{"encoder_arch": "transformer", "model": "contrastive audio-text model", "dataset": "synthesized solo parts of chorales (CocoChorales)", "train_examples": 39062, "gain_aug_db": 10, "noise_aug": 0.002, "n_mels": 80, "hop_length": 160, "input": "mfcc", "spec_augment": false, "win_length": 512, "tokenizer": "word", "vocab_size": 56, "loss": "softmax", "embed_dim": 384, "encoder_norm": "rmsnorm", "encoder_norm_position": "pre", "encoder_activation": "gelu", "encoder_mlp_ratio": 4, "encoder_head_dim": 16, "encoder_fused_qkv": false, "encoder_bias": "none", "encoder_qk_norm": false, "encoder_layer_scale_init": 1.0, "encoder_parallel_block": false, "encoder_inner_norm": false, "encoder_kv_group_size": 2, "encoder_subsampling": 2, "encoder_layers": 10, "encoder_width": 192, "encoder_positions": "learned", "encoder_pooling": "mean", "text_encoder_causal": true, "text_encoder_width": 384, "text_encoder_layers": 8, "text_encoder_norm": "layernorm", "text_encoder_norm_position": "pre", "text_encoder_activation": "reglu", "text_encoder_mlp_ratio": 2.67, "text_encoder_head_dim": 64, "text_encoder_fused_qkv": true, "text_encoder_bias": "qkv", "text_encoder_qk_norm": false, "text_encoder_parallel_block": false, "text_encoder_inner_norm": false, "text_encoder_positions": "learned", "init": "kaiming_normal", "residual_init": "zero_last", "optimizer": "soap", "beta2": 0.95, "lr": 0.00095, "beta1": 0.95, "shampoo_beta": 0.95, "eps": 1e-08, "precondition_frequency": 20, "max_precond_dim": 512, "one_sided": false, "adamw_lr_other_params": 0.0012, "grad_clip": 1.0, "steps": 7100, "batch_size": 256, "epochs": 46.5, "lr_schedule": "linear", "final_lr_fraction": 0.1, "warmup_steps": 210, "weight_decay": 0.0, "adamw_weight_decay_other_params": 0}
Rows from block 2 of the audio encoder, named by matrix and row number. Each number is 50 + 15 x the weight over its row's rms, rounded and kept within 0 to 99. All counts start at 0. After the name is the row's rms in percent of the matrix's.
# proj: attention output (encoder.blocks.2.attn.proj.weight, 192x192), inputs 0-191
proj.135 102:33 63 46 25 59 59 50 18 56 50 35 42 47 36 44 54 60 42 56 63 52 28 27 34 51 76 67 53 59 82 63 60 38 57 67 30 54 52 74 45 21 49 55 57 33 65 42 56 26 54 26 56 54 51 69 78 38 60 63 66 81 65 64 37 69 64 79 42 67 42 36 80 71 34 42 37 21 46 47 40 44 42 61 29 06 45 59 68 37 66 47 80 38 35 29 36 43 56 60 37 44 29 32 43 46 27 43 61 52 49 54 34 73 70 47 74 75 56 48 43 55 36 69 44 44 78 50 46 73 29 44 40 43 55 52 58 41 61 71 33 53 54 37 61 73 50 51 67 57 82 71 45 45 50 25 56 30 33 39 46 26 49 54 52 51 52 42 87 43 59 48 21 31 63 33 41 54 53 73 45 70 29 58 64 39 57 46 52 47 55 60 36
proj.136 100:23 36 51 65 43 70 38 23 62 50 47 54 44 70 34 50 43 53 62 51 81 76 38 44 34 66 53 50 42 40 67 34 40 58 62 51 54 52 55 55 51 74 48 44 55 72 10 30 35 39 47 45 50 65 74 20 63 39 31 56 70 67 48 44 27 57 33 33 43 67 47 48 77 29 37 51 49 62 43 48 43 29 52 29 50 36 43 69 47 18 62 55 52 50 35 61 50 39 84 62 54 36 29 44 53 62 34 48 21 43 29 63 20 48 56 49 42 43 59 81 43 36 47 64 82 49 50 56 67 66 60 43 53 35 32 61 79 48 44 73 38 47 48 45 46 33 58 77 52 45 47 21 66 26 63 16 74 44 62 20 48 64 87 61 40 38 32 48 67 56 73 42 62 42 67 73 41 44 63 30 53 61 57 54 34 32 44 55 36 60 18 48
proj.137 104:43 74 46 65 63 73 68 48 37 81 27 59 45 26 39 49 53 44 54 61 62 47 36 29 60 57 24 68 25 72 51 42 71 46 36 48 64 54 37 49 54 79 38 34 33 36 39 96 49 44 67 75 56 63 50 52 56 12 65 52 60 63 68 32 56 55 48 54 22 53 49 58 36 76 52 46 58 09 74 48 34 40 59 43 69 61 28 21 56 39 40 29 36 37 51 53 31 66 80 16 47 46 31 56 40 54 62 31 39 51 42 60 54 33 24 39 37 14 21 43 50 56 50 51 43 40 30 37 49 38 50 50 56 64 43 44 58 47 47 50 30 55 45 17 47 66 57 36 63 58 57 43 40 68 34 38 32 18 66 50 52 73 35 51 57 49 43 51 34 52 34 44 40 39 58 35 28 41 43 35 45 34 25 15 55 75 52 48 56 37 53 50
proj.138 104:42 56 71 20 39 51 35 29 35 49 54 52 43 63 55 86 84 71 43 49 20 48 36 64 31 54 17 39 67 62 59 32 65 42 35 64 42 56 41 79 67 40 38 37 26 35 15 80 47 42 47 35 44 62 27 49 33 34 82 69 59 67 80 48 65 24 53 46 55 52 63 62 32 51 40 68 79 49 29 27 69 32 20 38 57 39 57 24 56 41 51 36 60 42 53 45 46 55 54 65 44 31 56 71 36 39 53 57 36 59 57 67 72 56 48 40 58 38 37 51 65 48 36 47 40 49 52 52 56 61 56 28 43 42 60 40 45 77 55 55 67 44 56 56 11 56 75 57 55 67 25 82 33 29 26 60 77 57 49 66 51 33 51 53 40 33 35 42 40 45 62 50 32 55 50 42 57 34 35 57 79 56 61 59 32 30 65 32 56 40 56 45
proj.139 098:37 40 42 34 49 61 60 42 48 29 68 61 71 66 46 37 49 73 58 63 45 42 31 56 64 58 65 46 39 54 69 53 33 45 47 31 69 59 45 25 68 43 55 35 28 52 66 56 50 29 62 58 13 43 40 45 18 53 49 86 31 57 28 32 42 64 42 26 39 73 62 59 67 60 32 67 45 75 46 27 43 50 40 54 46 64 21 47 39 40 62 30 52 59 50 52 59 59 41 69 38 48 46 47 60 73 52 45 43 63 50 68 79 72 49 29 42 37 47 56 54 57 38 70 30 58 36 75 67 74 34 74 29 78 44 52 78 65 76 77 38 49 46 52 58 64 50 77 42 41 56 55 46 50 38 50 30 79 49 45 75 60 75 55 31 40 51 42 74 16 70 48 37 61 41 68 46 28 43 44 71 40 65 52 91 14 39 51 57 53 62 54
proj.140 102:43 28 67 37 69 49 62 50 31 44 64 23 71 30 44 56 67 39 58 66 62 63 28 33 39 53 45 31 57 50 59 31 47 62 37 42 37 40 52 72 46 44 26 66 65 65 35 41 52 49 36 62 81 42 47 78 67 46 24 52 43 43 27 69 44 56 34 46 66 68 75 56 42 50 21 52 39 67 69 65 26 70 41 55 28 63 53 27 43 48 64 52 51 55 38 63 58 67 54 27 77 78 43 39 45 59 49 44 35 28 46 69 39 67 16 53 20 45 49 65 66 47 47 19 47 82 39 62 38 39 66 34 62 25 40 22 31 61 37 65 64 31 41 58 47 30 74 50 57 76 58 48 28 36 40 47 63 38 71 28 77 41 60 50 48 43 49 69 72 47 35 55 69 53 56 67 73 32 29 53 67 59 58 57 34 62 60 51 19 60 39 65
proj.141 096:24 52 41 47 44 55 49 71 38 49 46 53 69 70 38 40 56 57 47 35 57 37 52 32 46 51 75 15 60 47 54 54 49 51 57 62 64 31 45 23 74 39 48 47 08 38 57 93 41 65 66 48 62 42 60 36 29 65 41 41 64 50 52 58 57 15 38 66 35 39 66 37 55 65 61 65 76 44 76 57 33 45 65 55 45 51 32 50 43 40 38 56 61 40 44 32 79 12 41 65 48 28 61 53 43 55 58 58 55 33 58 43 20 77 71 51 72 22 53 40 48 59 47 63 35 30 63 49 49 67 55 74 43 58 55 44 74 59 36 51 32 61 27 50 58 53 56 47 56 52 60 67 33 48 62 55 25 33 67 43 48 66 58 40 52 20 56 58 43 50 31 25 74 71 45 85 75 64 39 29 40 58 48 28 62 51 95 64 41 68 38 39
proj.142 104:51 39 34 54 28 54 42 39 64 44 38 36 48 50 33 43 61 53 49 52 56 49 59 39 29 39 39 75 52 66 42 60 77 36 60 56 59 46 69 63 87 73 51 21 36 51 36 54 18 78 48 40 18 37 35 31 46 36 59 72 54 42 78 39 52 67 61 44 70 53 67 54 36 78 40 77 71 74 61 36 47 65 44 59 46 43 69 44 58 39 27 57 24 56 45 50 44 80 69 54 45 56 49 39 51 59 35 57 43 36 47 52 18 23 45 65 23 28 40 53 39 44 62 60 53 50 39 61 65 37 63 63 52 45 09 69 50 71 25 80 34 21 73 34 44 39 65 22 54 30 51 37 53 49 62 38 34 50 49 40 42 44 55 30 50 31 40 42 65 66 28 37 26 67 46 51 37 41 44 41 84 35 56 64 20 53 59 27 64 56 36 47
proj.143 103:68 38 44 53 63 46 46 62 72 71 27 11 63 78 40 24 71 67 82 51 40 39 32 46 21 57 59 55 29 39 92 53 33 32 38 76 30 30 58 67 59 31 22 65 74 40 80 51 59 48 50 48 62 66 47 54 72 51 18 29 52 49 44 58 54 55 52 48 41 42 52 57 50 57 45 45 56 46 77 60 63 36 53 54 83 39 45 50 59 58 93 61 38 49 35 38 47 52 26 30 51 35 54 58 64 53 49 37 43 54 46 41 60 59 79 31 59 47 30 47 65 64 47 30 20 38 42 57 61 38 57 57 54 41 42 56 52 61 73 23 52 48 74 55 63 52 50 51 24 70 27 45 40 53 52 51 42 58 40 39 70 68 51 64 51 67 44 34 61 41 68 51 32 26 63 47 39 22 32 19 60 36 44 36 25 48 65 57 44 26 43 70
proj.144 105:31 31 61 43 54 47 38 65 27 45 72 61 77 57 75 56 47 79 56 60 44 64 52 46 50 51 67 41 31 28 55 39 39 26 51 38 33 55 49 54 73 49 27 68 31 33 56 69 64 55 58 45 22 50 61 25 27 14 47 50 87 68 47 34 55 79 91 57 76 50 60 46 42 51 74 69 61 92 43 37 54 62 29 59 64 51 36 68 75 22 36 48 70 41 59 69 60 28 53 58 29 34 29 61 57 42 68 59 29 51 23 49 25 43 31 68 49 48 53 63 28 65 40 38 65 62 44 47 38 30 16 28 55 45 47 63 54 79 58 51 43 69 62 54 49 32 50 37 56 30 42 30 53 41 45 45 46 31 33 75 58 62 49 44 48 59 58 46 70 27 53 32 38 48 49 24 55 57 50 51 47 57 43 52 74 49 54 41 66 52 40 56
proj.145 103:36 51 77 42 58 50 44 55 50 61 59 42 45 39 67 66 42 45 58 35 28 42 40 52 54 69 53 61 43 71 74 57 50 38 43 61 49 52 44 58 54 59 49 56 49 49 31 55 56 19 48 21 44 11 53 51 31 44 74 65 52 39 58 48 43 51 85 70 71 38 42 69 32 62 16 35 23 55 37 69 58 41 20 54 41 37 36 59 58 57 37 53 64 38 49 55 47 70 69 74 49 77 73 56 54 72 67 43 45 35 44 80 18 79 77 35 59 80 59 52 73 69 38 49 13 39 61 63 47 49 41 60 50 46 52 53 18 61 67 54 88 24 68 52 43 50 38 50 39 50 48 34 61 51 55 51 47 50 55 72 54 69 34 68 48 49 48 29 57 47 48 39 60 40 51 23 23 17 38 60 25 26 71 42 54 57 65 69 41 47 81 55
proj.146 105:90 73 52 52 48 44 22 47 59 49 41 37 24 60 31 77 58 57 46 16 39 42 29 66 48 60 63 89 42 74 55 39 57 53 70 38 99 44 55 51 57 63 66 42 35 51 49 50 40 41 22 62 18 64 41 41 53 53 48 70 56 26 81 57 67 56 65 75 42 36 44 47 59 59 56 47 46 58 36 47 69 35 29 43 58 23 63 69 49 44 46 60 19 43 47 60 82 52 45 44 50 55 67 63 43 46 40 61 63 72 63 61 45 54 37 56 42 36 50 67 42 36 60 66 45 79 54 74 32 23 59 62 43 60 72 45 41 19 64 41 38 47 26 57 35 63 36 46 53 34 79 39 47 60 21 42 46 46 65 44 64 49 57 53 47 59 27 47 70 43 50 70 28 66 54 69 42 57 66 47 48 32 51 35 33 43 63 44 35 12 55 47
proj.147 107:46 17 31 49 43 79 55 46 51 43 47 60 84 49 76 05 72 30 52 48 69 39 39 50 28 64 60 73 41 38 48 70 48 50 36 61 60 56 45 47 55 41 55 98 19 42 58 77 58 48 54 60 34 44 50 62 63 31 34 43 67 48 37 40 35 68 71 71 37 75 25 57 75 51 58 37 72 43 32 48 59 57 29 51 52 50 39 52 49 41 55 60 60 56 63 48 67 81 39 53 59 46 35 40 30 84 37 60 68 49 45 40 41 57 49 52 44 45 45 38 59 43 72 36 47 74 41 22 51 59 45 54 73 35 73 76 67 17 69 52 58 81 73 65 52 39 25 54 53 49 44 44 28 55 29 61 53 37 41 81 68 56 17 53 52 51 69 59 46 43 32 55 50 47 59 50 53 40 42 59 24 53 49 34 69 65 66 35 48 43 62 71
proj.148 090:65 50 30 33 76 41 44 63 51 54 68 66 51 66 66 46 61 63 61 57 27 36 50 62 47 53 64 18 48 68 63 58 59 52 57 31 65 53 64 36 36 39 60 32 77 72 39 66 81 64 37 63 49 42 51 62 66 55 37 58 52 68 72 30 52 56 25 33 38 29 62 56 54 53 45 52 61 46 50 77 54 44 95 59 53 50 47 52 56 62 31 50 55 77 49 58 85 46 63 57 26 39 50 46 30 77 42 48 48 50 68 55 60 53 46 33 52 32 52 43 56 52 59 42 45 62 69 51 28 32 48 57 73 66 38 36 38 63 46 42 71 42 58 48 16 66 59 63 65 46 42 62 53 55 23 38 57 48 42 60 75 33 43 42 75 70 42 50 47 66 74 66 84 51 31 71 35 27 40 63 73 57 73 31 54 81 01 28 61 44 36 24
proj.149 095:60 62 38 50 45 74 56 59 28 63 65 77 39 22 42 64 42 57 41 48 48 44 69 49 47 28 31 55 37 52 65 44 74 44 72 61 43 69 60 51 64 70 44 19 78 45 47 65 59 64 40 57 60 44 45 38 73 13 52 62 67 46 79 24 49 44 55 59 54 47 54 62 43 73 33 52 48 74 63 50 50 47 67 34 29 54 60 55 63 72 54 45 76 57 49 25 55 62 58 64 39 43 52 57 53 57 50 52 53 33 28 57 64 67 65 47 38 66 75 77 44 55 73 35 56 18 28 86 35 40 57 56 57 36 55 49 58 57 71 58 23 56 66 81 60 46 79 64 55 60 46 47 22 30 34 58 63 53 41 29 57 35 54 42 66 56 36 39 52 26 23 23 54 66 41 28 47 53 43 12 22 31 52 42 51 67 33 64 27 78 55 57